Rows from block 3, named by matrix and row number. Rows with one number belong to one channel. Each number is 128 + 32 x the weight over the matrix's rms, rounded and kept within 0 to 255. All counts start at 0.
# convs0: first 3x3 conv (model.mid.1.convs.0.weight, 144x144x3x3), inputs 126-139, a 3x3 kernel for each
# convs1: second 3x3 conv (model.mid.1.convs.1.weight, 144x144x3x3, transposed), outputs 126-139, a 3x3 kernel for each
convs0.56 [101 142 173 125  69 123 135 215 182 107 137 157 136 182 103 113 111 141  82  93 115 209  95  94 105 123  84 149 153 163 138  87 222 120 168 158 133 129  80 112 121 142 154  90 117 162  81  68 124  31 141  42 166 196 157 172 120 117 125 146 148 183 120 115 179 124 151  71  71 132 150 153 111 127 152 143 137 109 133 109  75  98 164 127  62  97 157  62 139 139 112 114 109 141 148  76 132  93 124 134 147 125  72 137  98 114 140 159 127 138 133  71 152 142 117 180 124 142 110  54 190 129 127 137 115 140]
convs1.56 [ 44 112 151 130 133 138 145 151 118  95  82 129 159  74 133 138 119 132 129 130 128 151  85 148 223  55 211  97 111 137 142 176  87 128 119 126 138  43 173 179 100 152 155 187 110 123  51 148  89  98 173 148 151 122 111 105 171  93 177 142 133 133 131  88  87 101 192 155 151  96 142 141 166 114 159 127 115  92 187  88  90 120  98 128 121  90 229 148 161 147 170 125 101 126 136 113 133 162  33 134 180 160 109 113 100 142  73  66  75 154 132 119  95 175 133 146 167 153  90 110 103 152 117 179 136  79]
convs0.57 [121 148 159 167 120 115  58 117 148 119 175 113 143 148 139 127 136 175 178 172  79 162 174 119  79 111 157 153 112  98  67 144 181 169  96 109 105 190 185 117 215 154 123 195 137 121 113 156 116 140 111 141 130  95 126  76 120 132 155 165 106 118 111  95 125 169 107 146 112 112  98  87 115 108 134 201 124  85 182 140 125 127 128 116 127 126 118 175 138  84 166 102 114 157 165 128 156 116 122 206 127 160 147 190 122 136 148 154 123  56 183 209 163 161 125 192 161 161 153 187 129 123 149 174 134 158]
convs1.57 [157 137 126 178  92 146 160 133  98 127 151 141 118  55 132 152  99 125 109 135 123 171 171 139 166  57 193  73 127 118 153  51 114 163 130 122 132  81  90  95  51 153 152 145 135 144  88 146 173 131 140 106 184  85 136  83  54 173  86 138 125 117 146 134 144 108 155 100 153 134 156 216 123 115 136 173 135 121  82 146 144 160 140  80 131 146 121 105 150  86  75 112 107 134 156 150 116  92 129 129 123 115 154 106  80 166  83 164 126  97 140 189 110  30 131 156 107 150 118 133 129 139  97 148 104  97]
convs0.58 [127 141 156 132 104 141 108 119 140 125  98 120 120 115 124 115 112 135 162 119 107  91 123 129 180 122 124  87  98 141 110 101 115 129 111 137 189 155 117 150 135 127 163 102 141 109 147 116 109 159 120 114 123  94 132 165 141 138 164 120  82 140 138 103  97 113 127 139 162 115 142 130  58 100 190 112 156 234 102 121 129 113 127 117 125 114 115 148 102 145 255 233  56 255 237  53 151 180  84 180 159 159 154 150 109  90 139 128 140 128 115 115 126 138 112 100 118 168 200 153 143 172 131 137 159 119]
convs1.58 [120 141 118 140 152 100 115 118  90 145 169 144  95 167 168 122 139 105 103 152 158 141 123 126  91 117 131 109 115 121 106 113 133 121 138 137 153 121 141 152 135 122 127 161 114 154 107 135 161 134 151 146 136 119 153 120 115 145 105 113 134 129 103 137 118 140 140 114 136 156 129 121 138 132 106 137 142 125 101 117 151 135  97 111 127 102 114 110 115 113 130 120 120 133 163 148 133 165 111 114 129 156 139 119  98 142 110 103 104 148 101 113 147 128 109 161 154  96 182  89  93 120 122 110 107 138]
convs0.59 [105 143 158 111 117 162 165 103 128 124 103 117 108 137 130 141 112 138 134 158  77 137 146 114  99  93 152 138 151  63 132 120 179  84  96 162 147 167 125 152 171  65 162  60  95 157 109 125  98 158 135 129 154 145 137 129 160 130 123  92 128 117 145 143 124 165 117 138 135 161 124  99  98  86  80 136 153  94 160 149  85 150 113  97 123 131 142  74 145 121 145  91 148 152 135  91 139 154 108 137 173 155 176 143 154 140 103 174 134 115 124 140 183 118 100 142 159 175 213 161  93 108 158 119 156 149]
convs1.59 [151 133  99 104 143 113  96 116 187 122 144 125 144 123 163 137 183  96 127 132 149 121 105  87 114 106 117  83 143 119 118 120 154 166 186 131 136 101 112  90 127 104 154 103 191 129  84 126 132 145 153 144 180 108 137 168 110 105 111 114 140  91  79 132 115 180 128 125 100 178 123 158 125 158 110 132  97 119 133 150  80 131 140 124 137 122 100 144 131 176 146 110 120 125 187 118 151 141 145 129 118  87  92 156 127 189 140 181 136 130 181 126 153  97 186 124 112 122 130 151 120 131 145 133 110 107]
convs0.60 [181 152 117 108 139 153  57 185  44 127  90 111 117 163 167 106 155  83 108 147  77 152 190 160 114 163 214 152  98 116 168 157  78 134 214 101 123  64 160 147 126 148 156 130  67 166 134  46 171 149  89 163 119 179 128 108 137 157 152 130 101 128 147 137  83  98 172 153 195  74 113 196 176 107 137 149 144  53 119 150 151 197 143 124 159 142 124 127 116 134 123 122 115 113 124 125 171 115 106 140  75 166  94 121 143  87 184 124 118  80 171 134 137 126 145  95 106 156 161  79 155 158 155 132 223 155]
convs1.60 [115  51 129 133  91 139 122 161  79 125 119 165 137 123 155 116 109 126 158  93 169 134 142 138 127 148  81 146  73 165 179 141 121  93 164 111 121 166 119 134 170 131 128 117 158  59 151 129 129 113 126 170 158  44 176 236  51 177  97 148 145  82 195  99 112 156  99 141 146 120 127 112  62  98 108 100 139 127  40 153 133 125 113 123 168  73 118 173  86 139 109  62 156 140  34 131 149 113 145 104  99 112 140 127  83 183 126 165 184 124 135 119 138 137 146 112 181 138 134  85 121  93 140 150  64 148]
convs0.61 [156 123  95 116 153 135 133 108 113 117 159  74 125 147 103 107 140 145 148 123  80 136  78 156 109 159  82 135 108  80 116 154  99 143 159  95 146  68 119 165 141 135 160 137 156 131 105 108 105 113 100 141 127 119  95 131 194 176 141 139 132 122 148 118 109 145 109 152 130 146  92 138 102 171 132 129 108 159 165  87 122 111  87 129 116  97  99 118  89 101 177  70 151 148 104 184 162  90 203 130 106 144 146 131  89  86 128 171 153 121 166 117 134 150 107 132 137 141 116 179 128 133 164 173 160 189]
convs1.61 [128 121  73 146  89 122 132 151 155 169 163 103 169 121 132 125 114 111  89 137 106 106 113  84  99 138 132 141 148 111 129 185 124 154 127 119 196 108 102 148 101 114 102 122  72 116 145 105 131 158  87 157 143 147 165 104  72 145  97 163 142 134 153 105  74 148 166 143 139 150 144 113 118  87 156 133 144 100 114 147 141 108 137 101 120 138 122 114 119 122 112 113 132 157  86 124 130 139 111 138  99 153 137 124 149 146  96 120 130 176 145 114 117 137 123 114 126 123  87  82  85 153  94 136 128 123]
convs0.62 [149 116 143 148 132  80 102 123 118 131 114 140 128 146 141 140 124  98 117  80 110 114 134  84  81 149  94 129 127 161 102 144 118 199  56 157 144 107 154 124 188 153 111  85  99 129 104 141 129 141  93 114 119 147 123  90 155  81 164 118 146  89 103  93 103 153 176 120 123 160  96 103  94 169  96 107 121  99 127 153 190 120 112 151 140  93 115 195 156 158 151  87 148 157 139 121 116 145 116 123 154 104 108  85 150 187 159 152 132  92 141  75  95 205 149 168 161  99 120 151  99 134 187 164 145 129]
convs1.62 [ 91 141 100 155 134 137 152 128 119 150 129 132 131  93  23 116 131 193  94  83 109 158 142 140  92 119  80 148 146  85 161 190 171 158 106 181  88 136 171  90 164 126 116 119 186 102 161 121 128  99  56  95 126 144 141  87 172 151 127  73  82 120 179 132 147  72 129 135 130  88 137  88 134 114 116 110 111 125 140 135 126 140 179 131 120 114 144 175 139 152 174 119  82 119 146 121 107 161 118 129  81  73 134 187 137 114  80 110 154  87 155 121 129 198 167 173 116 124 134 106 186  85 153 117 145 150]
convs0.63 [138 122 129 160 164 123 134 148 138  92 114 137 120 180 157 181 133 139 107 138 105  91 178 109 185  89 106 173  66 135 101 133 155 121 109 186 200  94 172  82 192 166 148 132 111 159 166 161 126 121 160 128 176 180 105 107 103 130 120 163 166 167 163 117 100 117 106 113 104 128 138  83  67 124 172 111 137  96 154 128 140 103 146 136 135 106  70 190 106 206 184  71 128 171 119 150 146 108 101 127 100  85 123 153  97 111  85 112  90 131  72 112  77 134 144 130 186 116  72 108 167 129 184 119 107  95]
convs1.63 [ 89 145 104 129 138  85 174 209 103 125  56 101  70 112 100  98  85 163 150 100 108 170  87 156 141 194 176 118 156 127 130 181  74 122 146 135 111 127 178 114 129 117 108 213 180 169 122 152 103 100 161 128 174  82 121 145 124  88 186 111 125 103 148 109 105 155 118 139 170 136 140 145 175 149 141 138  99 116 107 171 155 131 109 165 141 117 120 172 149 177 150 112 155 107 106  89 134 171 138 108  99  80 114 133 163 115 136 126 158 111 115 139 144 145 176 146 157 158 130  67 153 101 110 114  93 161]
convs0.64 [148 151 128 138 120 149 147 127 136 108 127 119 119  86 121 125 117 105 129  72 154 133 121 128 111 145  83  81  86 102 178 131  87 126 132 122  96 167 160 125 110  70  89 107 154 147 102 123 118 147 177 120 131 130 215  75 141 139 168 150 149 127 151 147 111 103 156 153 123 125 108 131 123 111 136 177 156 111 124 106 149 212 153  93 101 105 142 155  99 112 159  97  80 100 119 102 107 118 168 139 135 138 162 126 122  47 180 150 178 119 106 123 139 132 112  85 121 180 115 127 160  99 155 129 135 139]
convs1.64 [130 124 159 132  53  76 144 107 127 125 163  92  41 130  99 124 173 148 123 164  81 139 123 122  33 127 126  68 109 143 171  81 122 156  50 138 149 149 132 151 106  85 129 102 123  78 125 148 109  84 136 170 133 112  54 117 107 170 121 146  85 118 166  92 132 128 151 130 161 127 170  76 125 145 109 140 144 102 123  66 151 127 155 170  32 138 104 108 115 110  55 106 117 178  64 110  91 145 120  52 146 115 140 123 109 122 155  87 128 148 134  97 131 123 141 167 101 147 141 135 169 183 195  64 150 111]
convs0.65 [123 164 113 179 149 173 175 123 177 113 127  97 126 104 108 143 183 221 102  99  90 112 126 153  74 165  94 124 127 111 138 133 155 138 127 132 116 112 167 107 147 106  99 142  89 117 122 121 165 128 146 160  87 104 116  68  87  83 167 122  90 162 133 135 171 102 108 169 142  99 121 146 137 159 137 124 142 138 113 113 144 159 177  97 127 156 113  96  65 114 125 113 135 157 148 134 105 119 118 124 143 129  69 167 125 125 130  83 187 162 140 130  54  95 105  73  96 130 145  57 102 129 156 115 124 143]
convs1.65 [167 146 134 151 101 130 143  81 106 163  86 212 213 116 129 142 162 188 183 132 153 115 158 140 127 111 145 151 133 112 169 164 109 144 152 145 160 150 178  63 150 177 111 107  80 126 166 129 128 162  93 157 153 133 133  82 169 128  85 125 176 181  87 155 133 113 104  94 141 124 123 142 148 152  99 108 120 110 111  92 149 141 122 135 173  47 163 122 134 107  81  80  60  84 149 120 132 178 168 142 111 192 111  79 124 137 132 122 154 139 135 205 175 106 177 142 137 133  95 118  82 147 120 188 129 122]
convs0.66 [130 167  93 123 158 119 118 116 124 113 135  82 139 170  75 132 158 147 195 125  80 153 161  77  88 150 137 118 147  98  90 140 107 142 157  99 113 133 114  91 197 100 117 142  81 133 111 109 121 108 129 144 117 143 124 136 201 113 157 188 133 120 142 131 125  79 111 128 102 134  76 140 173  22 144 144  40 160 132  91 131 119  93 114 127 108 100 155  92 111   0 155 115  20 103 168 194  35 175 155 108 139 146 128 149 145 170 145 143 116 128 115 137 128  81 132 117 123 159 191 122 147 165 142 113 133]
convs1.66 [165 126 173 124 108 141 129  91 153 192 118  89 164 161  98 143 133  83 127 171  89 108 130 115  73 137 114 146  95 140 134 165 107 129 150 120 137 148  98 147 174 111 168 138 127 106 105  95 129 150  84 126 121 121 123 117 134 128 127 130 123 124 144 116 112 132 136 127 121 131 128 136 139 134 157 175 116 112 135 125 125 140 132 112 110 138 135  89 136 111 124 113 119 172 129 108 154 126 122 135 167  99 140 118 112 143 106 145 165 109 105 196 149 121 157 135 118 167 158  86 118 118 109 108 140 119]
convs0.67 [147 147 137 106 149 132 124  80 118 100 163 137 112 166 106 134 130 104 123 142 120 130 125 139  83 149 134 135 117 125 151 140 119 119 127 106 137  62 131 122 164  99 196  98 164 111 124 117 141 125 120 165 136 146  93 106 132 114 113 152 132 159 148 119 141 101  95 149  92 147 105 171  77 167 137 113 110 105 124 105  83 135 128 112 127  90 159  96 121 101 255  65 129 254  87 182 202  46 129 120  97 120 121 123 139 109 132 121 128 146 136 102 120 150  89 173 137 175 126 174 100 111 167 138 117 131]
convs1.67 [123 108 135 110 157 119 131  89 137 146  97 103 140  99 109 148  92 116  91 112 143 125 164 157 127 145 108 132 129 115 113 140 103 128 107 135 178  96  72 150 107 128 121  91 127 137 137 121 176 128 111 122 136 119 108 160  92 142  92 176 139 111 133 144 129 173 117 145 146 148 136 132 127 123 166 161 165 123 104 149 137 141 167 112 141 135  96 137 139 143 174  91 118 138 115 110 106 137 153 132 113 111 114 103 140  96 120 105 117 168 107 120  85 133 142  81 104 111 131 114 101 155 122 117 117 104]
convs0.68 [147 174 132  95 107 100 205 180 109 130 102 129 115 148 133 160 158  93 121  81 128 183  95  67 113 154 166 113 126 113 130 164 155 144 149  66 128 131 128 155  98 151 150 171 119 134 125 111 121 124 131 102  88 101  88 141 150  45 177 163 141 154 133 146 108 114 173  74  97 160  66 140 111 174 175 146 125 142 187  77 109 140 110 148  80 110 154 158 157 131 163 104 113 175  93 140 152  93 112 140 114 126 148  88  57 186  36 186  87 172 121  91 173 134 130  96 153  93 145 153 133 136 163  91 152 185]
convs1.68 [124  66  84 104 119 146 131 165  92 143 137 193 127 102 162 168  92 105 131 125 139 129 155 111  93 103 125 175 113  88 128 132  77 144 158 134 127 117 114 127 144 118 158  53 174 139 158 103 127 152 194 155 127 156  78 104 123  61  97 121  78 157 132  52 165 118 120 167 162  92 177 101 147 133 126  98 183 139 121 166 116 179 128 104 129  86  99 158 114 131 120 157 104 132 193  91 147 141 132 150 131 104  95  87 152 165  72 137 143 176 111 117 124 109 164 114 172 123 103  92 166 131 170 111 101 142]
convs0.69 [122  79  96 147 158 178 126 101 136 119 155 120 144 160 166 140 162  87 125 134 109 153 113  96 123  76 114 107 117 196 184  88 142 140 215 162 120 209  32 171 105 105  96 140 203 129 156 140 126 153 106 148 130 108  96 223 134 147 165 132 127 131 133 152 175 124 148 130  59 152 135  99 117  96 104  73 113  84 140 103 129 137 139 129 138 106 134 121 135 166 120 169 132 164 155  74 177 159 120 170 142 133  76  89 149 163 125 115  99  93 103 109  71 181 128 135 117 119 122 142 111 137 158 124 144 125]
convs1.69 [109 122 168 219 100 111 143 161 139 139 118 130 177 110 102 142 109 127 125  76 111 152 156 117 162  74 180  99 104 153  91 111 157 131 112 110 108 148 130 139 127 220 174  70 177 127 152 114 149 129 103 111  77 100 105 155 101 101 103 109 168  56 122 103 117 121 112 140 142 164 129 131  74 116 177 101 174 149 147 188 127 173 132 174 160 106 122 103 135 132 123 161 144 129 160 128 117 154  79 103 167 100 100 125 126 151  94 193  99 138 107 128 107 133 135 112 171 138 132 169 124 183 101 147 126 123]
convs0.70 [129 118 149  68 131 147  82 104 146 122 125 134 142 114 123 118 106 106  96 150 146 150 117 129 151  88  76  96 139 147 165 123 109  95 156 104  99 104  94 141  77 160 135 131 131 131 153 111 120 112 120  93 173 108  70 125  59 171 144 166 106  77 133 120 138 137 182 139  66 122 109 139 108 148 187 139 128 137 122 134 121 107  82 124 156 157 146  99 103  85 168 131 120 127 106 108 152 139 130 126 112 195 185  82  64  51 152 114 117 154 123 197 134 114 105 139 109 182 126 132  99 110  76 136 112 144]
convs1.70 [ 95 175 101 140 104 148 110 135 158 176 147 157  76 109 119 131 172 114  99 163 144 167 157 144  77  72 186  74 135 126 114 141 118 150 147 142 107 187 139 171 182 127 132 111 117 147 105 198 117 153 107 138  92  94 125 171  43 149 104 113 109 162 113  84 111 107 156 126 128 148  93 159 119 113 152 142 144 130 104 102 120 101 135 153  69 122 109 179 145 116 116 150  85 138  84  97  79 120  87  88  91 139 138 107 130 113 181 126  98 115 107 159 166 126 143 171 163 132 153  72 147 112 141  96 108 110]
convs0.71 [139 148 177 149 137 182  63  97  83 151 123 133 157  87 149  96 122 152  97  87 111 139  95  82 115 144 187 121 135  74 137 116 107 133 106 108 178 101 110 107  58 161 104 163 191  99 125 130  79 160 140 137  78 104 167 151 145 161  79 128 137 149 123 187 114 132 159 141 139 131 134 123 108 133 136 180 152 136 123 152  53  95 117 183 104 131 133 102 110 172 149 151  98 160 176 122 143 115  85 106 122  98  93 163 147 140 103 133 142 118 151 155 180 158  96 144 131 156 165 129 113 161 114 116  91 143]
convs1.71 [140 173 130 100 113 120 127 106 181 136 118 105  81 156  58 102 125 103 157 105 165 130  85 120 158 149 107 124 152  99 141 108 136 120 151 127 112 139 122 115  78 103 137 158 137 172 109  97 113 172 124 166  91 150  81 128 113 128  99 129 138 162 167 155 121 133 132 190 111 138 128 122 149 152 133 146  75 105 185 120 139 156  81 103  91 134 197 134 174 124 149 119 140 111 108 131 158 106 160  92 176 161 181 110 116 123 149 112 121  51 139 138 142 147 131 113 130 133  92 146 136 136 143 142 149  95]
convs0.72 [130 197  94  76 162 166 174 148 123 135 152 139 146 213 139 125 201 147  95 154 147 153  85  82 145  70  86  74 160 136 153 123 142 118  94 117 189 120 160 100  79 160  96 123  83 159 128 165  77  80 159  57 139 122 128 151 155 140 148 200 114 183 110 156 117  88 170 113 136 111 155 109 106 125 102  96 128 217  89 113 123 128 100 165 130 149 161 123 145 127 115 128 136 113 143 116 120 148 131 155 107 162 146 182  51  87  87 135  45  98 193 142 123 161 116 111 177 153 133 144 142 114  93 132 103 109]
convs1.72 [171 174 104  75 220 197 161 138 128  70  97 169 157 136 120 131  95 130 114 146 110  96  75 108 107 134 158 142 108 114 102 105 130 124 161 107 149  97 173 113 131 201 109 122 105 138 135 167 129 129 180 126 113 108 141 174 138 121 147 146  80 138 132 112 129 148 167 127 143  91 179 138 127 109 142 125  84 154 138  92 135 104 135 108 144  66 145 116 149  87  96 192 121 121 181 149 143 181 105 134  78 179 140  81 140 141 115 107 155 166 147 118 155 104 132 140 137 112 128 154 130 142  93  96 131  91]
convs0.73 [104 131 120  62 145 159 172 138 136 107 149 182  88  83 131 121 188 145 126 132 126 181 150 209 120 139 163 117 159 157 188  67 165  39 106 149  97 224 111 183 114  79  55  80  55 155  90 143  99  98 133 144  64  69 133 100 156 112 150 200 117 175 103 153 186  72 167 189 132 201 146 119 156 139  98 133 104 136  81  88 137 125 102  72 119 108 176 129 193  54  70 132 105 136 103 160 155 133 142 127 144 100 106  62 112 142 178 158 178 136 125  82 222  76 158 116 153  97 145  79 150  92 160 126 122 127]
convs1.73 [154 111  98 141 142 101 128 150 131 177 166 116 125 101 255 167 137 135  73 201  99  76  75  84 162  91 239 183 137 185 178 199  51 118 125 115 153  99 184 153 135 106 196 101 172  52  39 105 153 196  73 132  60 132 163 156  96 138   0 192 140 128 115 131 104 203 120  47 115 162 164 164 161 137 197  74 150  87 168 111 146 193 102 156 197 160  74 156 107 200 138 167 148 122 125  59 112 146 131 116 186  57 109 113 238 161 127 148 170 165 114 206  86  74 150 159 131 115 171 169 137 152  32 120  91 174]
convs0.74 [ 89 117  96  77 158 132  31  78 136 114 100 169 104 121 104 113 138  88 131 115 166 148  81 138 109 165 123 144 135 103  78 131 164 123  49 131  85 101 126 149  92  75 127 167 138 137 130 162 142 136  98 134 114 183 167 133 134 112 154 167 135 167 138 158 145 134 169 105 155  88 131 104 115  87 135  99 122 143 156 113 112  83 116  86 126 113 156  93 142  98 145 120 135 132 117 134 174 145 124 118 119  81 179 101 181 149 125 146  76  63  84 125 119 146 115 160 156 144 153 172 135 138 140 140 150 125]
convs1.74 [164 152 174 131  78 152 186 142 128 126 129  93 197  98 188 108  78 112 109 101 152  77 126 137 108 105 181  98 164 150 145 106 132 148 119  64 115 157 192 110 122 109 157 158 149 111 125 129 118 140  82 114  99  97 103 140 129  78  94  92 158 147 142 139 181 171  79 191 140 143 128 202 136 115 196  50 115  84 143 162 111 129 125 122 116 138 165 117  95 123 153 146 122 126 116 117 108 139 140 117 110 128 125 110 159 160 114 109 100 135  77 127  98 158 114 125 157 129 121 170 122 127  32 186 167 121]
convs0.75 [119 143 114 139  81 144 122 125  97 112  71  72 121 147 109  88  97 111 126 114 150 175  86  65  74 182 159 139  71 124  71 130  50 130 142 180 134 126 165 169 129 139 154 113 102 110 152 148 136 124 173 131 140 151 142 139 133 156 133  83 118 119 136 116 149 122 140 140 124 146 118  70 145  86  89  75  91 205 107 108  73 153 124  90  80 154  86 152 122 120  94 118 124 110 163 150 116 127 126 194 118  62 136 105 107 118  80 141  70 154 131  86 134 105 146 139 143 129  94 128 133 105  92 114 149 186]
convs1.75 [169 145 136 110  90  95  86 141 114 132 187 154 114 128 119 128 126 145  89 126 174 170 112 164  61 116 127 117 164  59 141 148 152 155 158 152 173 105 112  87 159 132  90 102  79 120 101 164  91 110 120  86 151 160 122  95 144 144 117 117 149 123  83  87 141 146 187 147  94 136 108 147 144 159  94 130 171 153 116 166 153 147 144 163 148 147  83 107  85  79 104 168 157 131 153 103  84 126 152 121 112 129 157 120 123  93 149 109 124 113 108 179 111 130 138  82 118 149 138 148 106  94 172 102 166 162]
convs0.76 [128 151  72 184 123 120  83 157 204 137 117 107 167 102  75 152 113 105 147  90 104 164 166 183 128 129  89 149  97  98 148  76 117 170 146 184 173 143 103  95  91 144 133 137 107 105 119 124 133 135 105 135 190  84 135 185 105 106 102 166 195 108 159 162 168 146  45 145 190  92  57 175 112 156 132 122 143  97 154 101  55  77 122  61 163  43 204  78 136 116  95 107  94 135 147 141 123 166 125  95 108 144 127 126 150 172 125 147  93 109 124 122 145  57 160 150 188 183 139 107 131 127 154 181 141 167]
convs1.76 [117 165 128 173 146 139 152  20  95 105 185 140 103 179 169 139 138 119 122 159 180 112 120  91 178 128 137 147 104 110 123 155 199 174 113 121 211 102 176  86 118 190  79 155  72 116 180 198 116 166 130 106 155 126 185 139 133  48 137 153 223 112 119 125 192 119 141 148 160 125 109 106 154 131 128 192  91 102 140 132 136 159 126 129 131 199 126 131 151 141 164 159 139 113 142 153  81 136 109 163 143 139  77 165 165 155   5 132 179 141 158  77 121 143 181 216 158 110 113 157  51 154 144 123 213 136]
convs0.77 [138 165 161 139 151 105  77  67  92 137 154 124  98 107 108  71  87 127 119  88 158 138 111 175 123  63  88 145 106  83 162 122  81 170 114 166 104 127 212 134 179 176 138 139  99 137  75 147  82  99 169 174 140 162 210 148 127  82  78 118 138 151  82 102 143 116  85 174 117  73  81 116 111 124 152 147 163 139 157 169 121 128 126  83 118 112 160 201 113 115 172 106 155 120 119 165 111 125 108 116 147 123 142 154 124 158 124  99  57  87   7 139 108 108 215 147 150 170 102 181 109 115 121 193 120 117]
convs1.77 [121 130 117 124  83 103 144  46 126 125 178  73 175 106  96 167 100 138  93 168 140 101 142  93 172 143  74 156 121  84 181 103 124 139 147 125 148 145 107 102 131  86 131  79 159 126  64 148 124 105 148 142 127 168 116 128 118  94 131 148 163  57 114 126 100 161 105  97 151 153  56 120  88 150  88 160 125 156 160 146 159 102 119 167 173 162 117 165 117 189 128 148 152 149 134 172 201 105 142 166 127 124 127 217 134 140 159 162  95 144  70  96 115 137 152  79 116 149 145 166 145 168  72 114 133 131]
convs0.78 [120  92 129 127  91 109 131 127 174  93 102 140 104 146  66 127  79  82 142 148 139 149  81   0  90 150 255 132 158 111 139 144 144 177  60 164  60 160  68 144 103  56 155  91 115 124 112 121 143 122 113 180 110 142 153 113 177  94  89 109 166 115 147 135 113 132 116 125 129 150 101 119 116 100 111 116 145 138 152 174  81 114  89 111 185  90  69 139 144 113 145 125 144 126 125  72 123 138 139 114 111  98 155  89 216 193 176   0 149 143 135 202 127 126  94  92  63 134 200 178  92 116  81 157 166 159]
convs1.78 [149 130  59 149 175 151 180 126 123  85 176 155 147  72 106 121 109 169  23  93 179 159 103  91 135 157 177 113 111 124  85 127 137 162 117  82 148 151 119 103 115 143 196 116  70 157 197  54 107  71 125  98 133 164 140 153 112 138  98 175 103 146 162 141 161 130  84  73 120 131 158  98 116  77 124 193 121 129 148 103 127  85 123  96 132  97 160 140 162  99 147 129  81 135 104 138  99 146 157 132 120  94 168 174 113 113 147 107 183 158 155 114 168 136 141 121 106 167  75 152  98 149 127 140 122 161]
convs0.79 [ 93 123 131 133 186 110 105  93 145 183  76 113 129 159 172  71 118 116 136 153  91 153 103 174 117 139 131 151  73 141 211 125 176 126 255 118  99  89 213 112 208  84 166  98 108 151 106 107 115 195 177 158 168 124 136  85 120 122 138 128 157 151 116 155 148 114 132 169 144 110 157 178 129 130 142 123 132 115 117  42 117 132 134 141 115  67  98  90 146 145 113 186 131 145 116 112 135 124 112 167 152 141 167 108  92 119 149  80 171  96  81 121 126 156 122 203 123 152 169 166 115 154 116  86 103 134]
convs1.79 [161 126 148  90 119  96  93  97 154 134  87 168 154 201 173 156 108 166 146  99 146 138 161 151 253 112 108 164 146  96 117 107  90  88 143 153 133 207 119 103 117 161 144 167 123 140 134  87 109  53 116  31 141 154  91 144 148 147 124 140 205  87 118 158 138 195 124 131 178 123 105 116 149 183 141 184 108 124 134 102 124 133 102 106 128 130 101 147 170 147 117 129 181 136 138 134 113 174  74 143 110 157 163  79  97 183  40  83 207 134 184 118 116 143 147 126 150 196 124  84  86 186 157 104 194 120]
convs0.80 [143 110 142 126 125 176 121  92 108 112 104 137 162 123 126 142 112 165 121 139 120 134 143 105 102 131 126 170 135  93 119 174 210  83 120 150 137  91 169 158 140 139 158  62 127 115 131 173 138 188 167  99 162 121 149 135 145  93 118  92 136 149 203 110 114 174 141  87 105 130 168  97 138 119 128  79 127 111 134 158 137 148 123 197 132  55 134 132 133 168 153 101 143 167  71 145 124 184  93 114 154  98 128 145 156  71 151  65 161 114 119  95  99 153 144 139 149 146 188 110 127 101 139 131 132 118]
convs1.80 [157 173 113 110 122 133  79 101 148 140 183  48 100 171 129 121 120  57 110  88 140 199 121  91 169  64  60 119 164 166 125 152 126 101 145 122 136 196 152 106 120 114  66 152 125  99 105 159 148 180 171 144 128 161 165  86 105 123  98 152 143  97 144 101  79 130  88 146 123 148 178 146 165 180 164 138  93 113 153 133  85 180 163 151 209 155 132 134 160 103 122 122 128  88 109 121  74 104  65 131 181  74 145 136 104 139 129 181 148 108  60 157 107 171 146  86 105 111 131  93 155 158  68  87 155 140]
convs0.81 [ 81 177 197  86  91 170  86  56 102  91 163 152 123 176 101 133  88 106 125 221 153  95 131 255 119  40 143 122 104 146 116 119 100 131 184  91 140  97 112 127 155 133 104 126  60  48 227 164 116 161  90  89 162 106 113 102 151 124  76 134 108 182  86  72 141 130 148  96 183 179 113 150  97 148  67 123 156 122 149  92 137 121 153 145 166  77 146  80 110 161 145 117 153 145 126 127 120 151 125 157  91 128 136 152 137 161 132 140  67  95 131 104 127 110 137 139 101  82 213 175 126 127 206  99 105 115]
convs1.81 [139 112 112 157 186 116 205  81 101 130  80 153 178 147  72 100 135 143 150 153 171 108 127 100  98 124 187 157  83 123 150 134 119 161  92 176 153 109 140 112 114 118 151 133  76  69 102 121  81 103  78 129 141 127 120 129 109 162 118 124  99 149  88 157 161 135 111 104 103 199 134 105 156  92 147 165 113 141 191  74 126 121 102  99 182 208 125  64 165 121 137 161 169 138 142 137  93 146 158 164 159 152 186 151 137 164 131  93 104 153 148 102 114 134 137 121 120 169 211 137  66 139 221 135 114 126]
convs0.82 [133 138  84 157 147  83 197 108  41 142 143 146 108 146 200 172 156 162 174 128 103  93 124 151 133 117 159  92 129  88 178 102 121 142 123  52 113 143 220 130  86  55 113  94 128 109 117 133 179 112 143 200  99 133 109 116 120 165 120 117  79 105  51  63 117 102 178 157 183 138  92 108 104 141 139 130 137 139 153 143 130 117 144 129 116 115 135 125  92 157 104 129 123 129  85  94 112 140 166 136 101 151 142  90  78  81  99 121 144 150 216 172 177  80  18 108 147  72 143  96 138 102 135 143 123 190]
convs1.82 [137 130 147 168 206 170 135 105 136  88 196 118  82 107 254 185 136  75  98 213 182 153 108  47  71 128 207 163 123 103 107 130 132 124 113 185 165  60 168  93 146 135 161  88 223 177  77 140 127  76 204 101 141 138 152 135 131  81 136 135 123 143 160  89 150 235 171  81   8 102 145 161 122 110 139 173 146  97 112 115 140  81 178 107 132 117 147  99 106 116 158 173 165 101 120 105 136  83 151 148 140 173 138 150 157 127 167 129 114 164 154 126  65  86 130 154 172 135 128 142 116 135  74 156 141 105]
convs0.83 [164 137 102 106 143 151  63 161 151 143 103 154 131 165 135 165 107 107 184 125 160  81 115  70 111 163  59  96 143  91 118 118 149 117  66 188 120  63 192  96 181 150  76 115 100 143 147 141 140 134 104 125 148 111  75 110 124  89 141 147 155 147 111 171  98 121 124 130 135  94 128  90 117 147 123 134 124 133 106 115 134 105  72 119 124 137 132 160 163 137  75 120 125 100 129 110 105  75 179  97 125 115 173  96 107 158  84 109 148 185  72 150 120 128 120  87  93 157  73  94  90 118 145 158 199 109]
convs1.83 [181 127 134 157 102 148 141 120  97 129 208 156 115 237 115 184 120 139 164 124 142 150 136 131 124 154 130  99 144 131 116  81 155 100 116 130 129 155 176  88 173 142 119 166 152 104 178 115 145 142 113 150 125 103 119 101 127 118 140  89 183 143 144 110 124 167 150 156  89 164  75  71 106 145 149 132 111 147 167 117 112 135 109  65 120 108 154 106 141 123  89 149  94 108 103 115  93  83 149 155 124 122 160 160 118 141 141 150 114 106 151 116 126 139  96  89 117 137  92 153 140  79 121  91 156 113]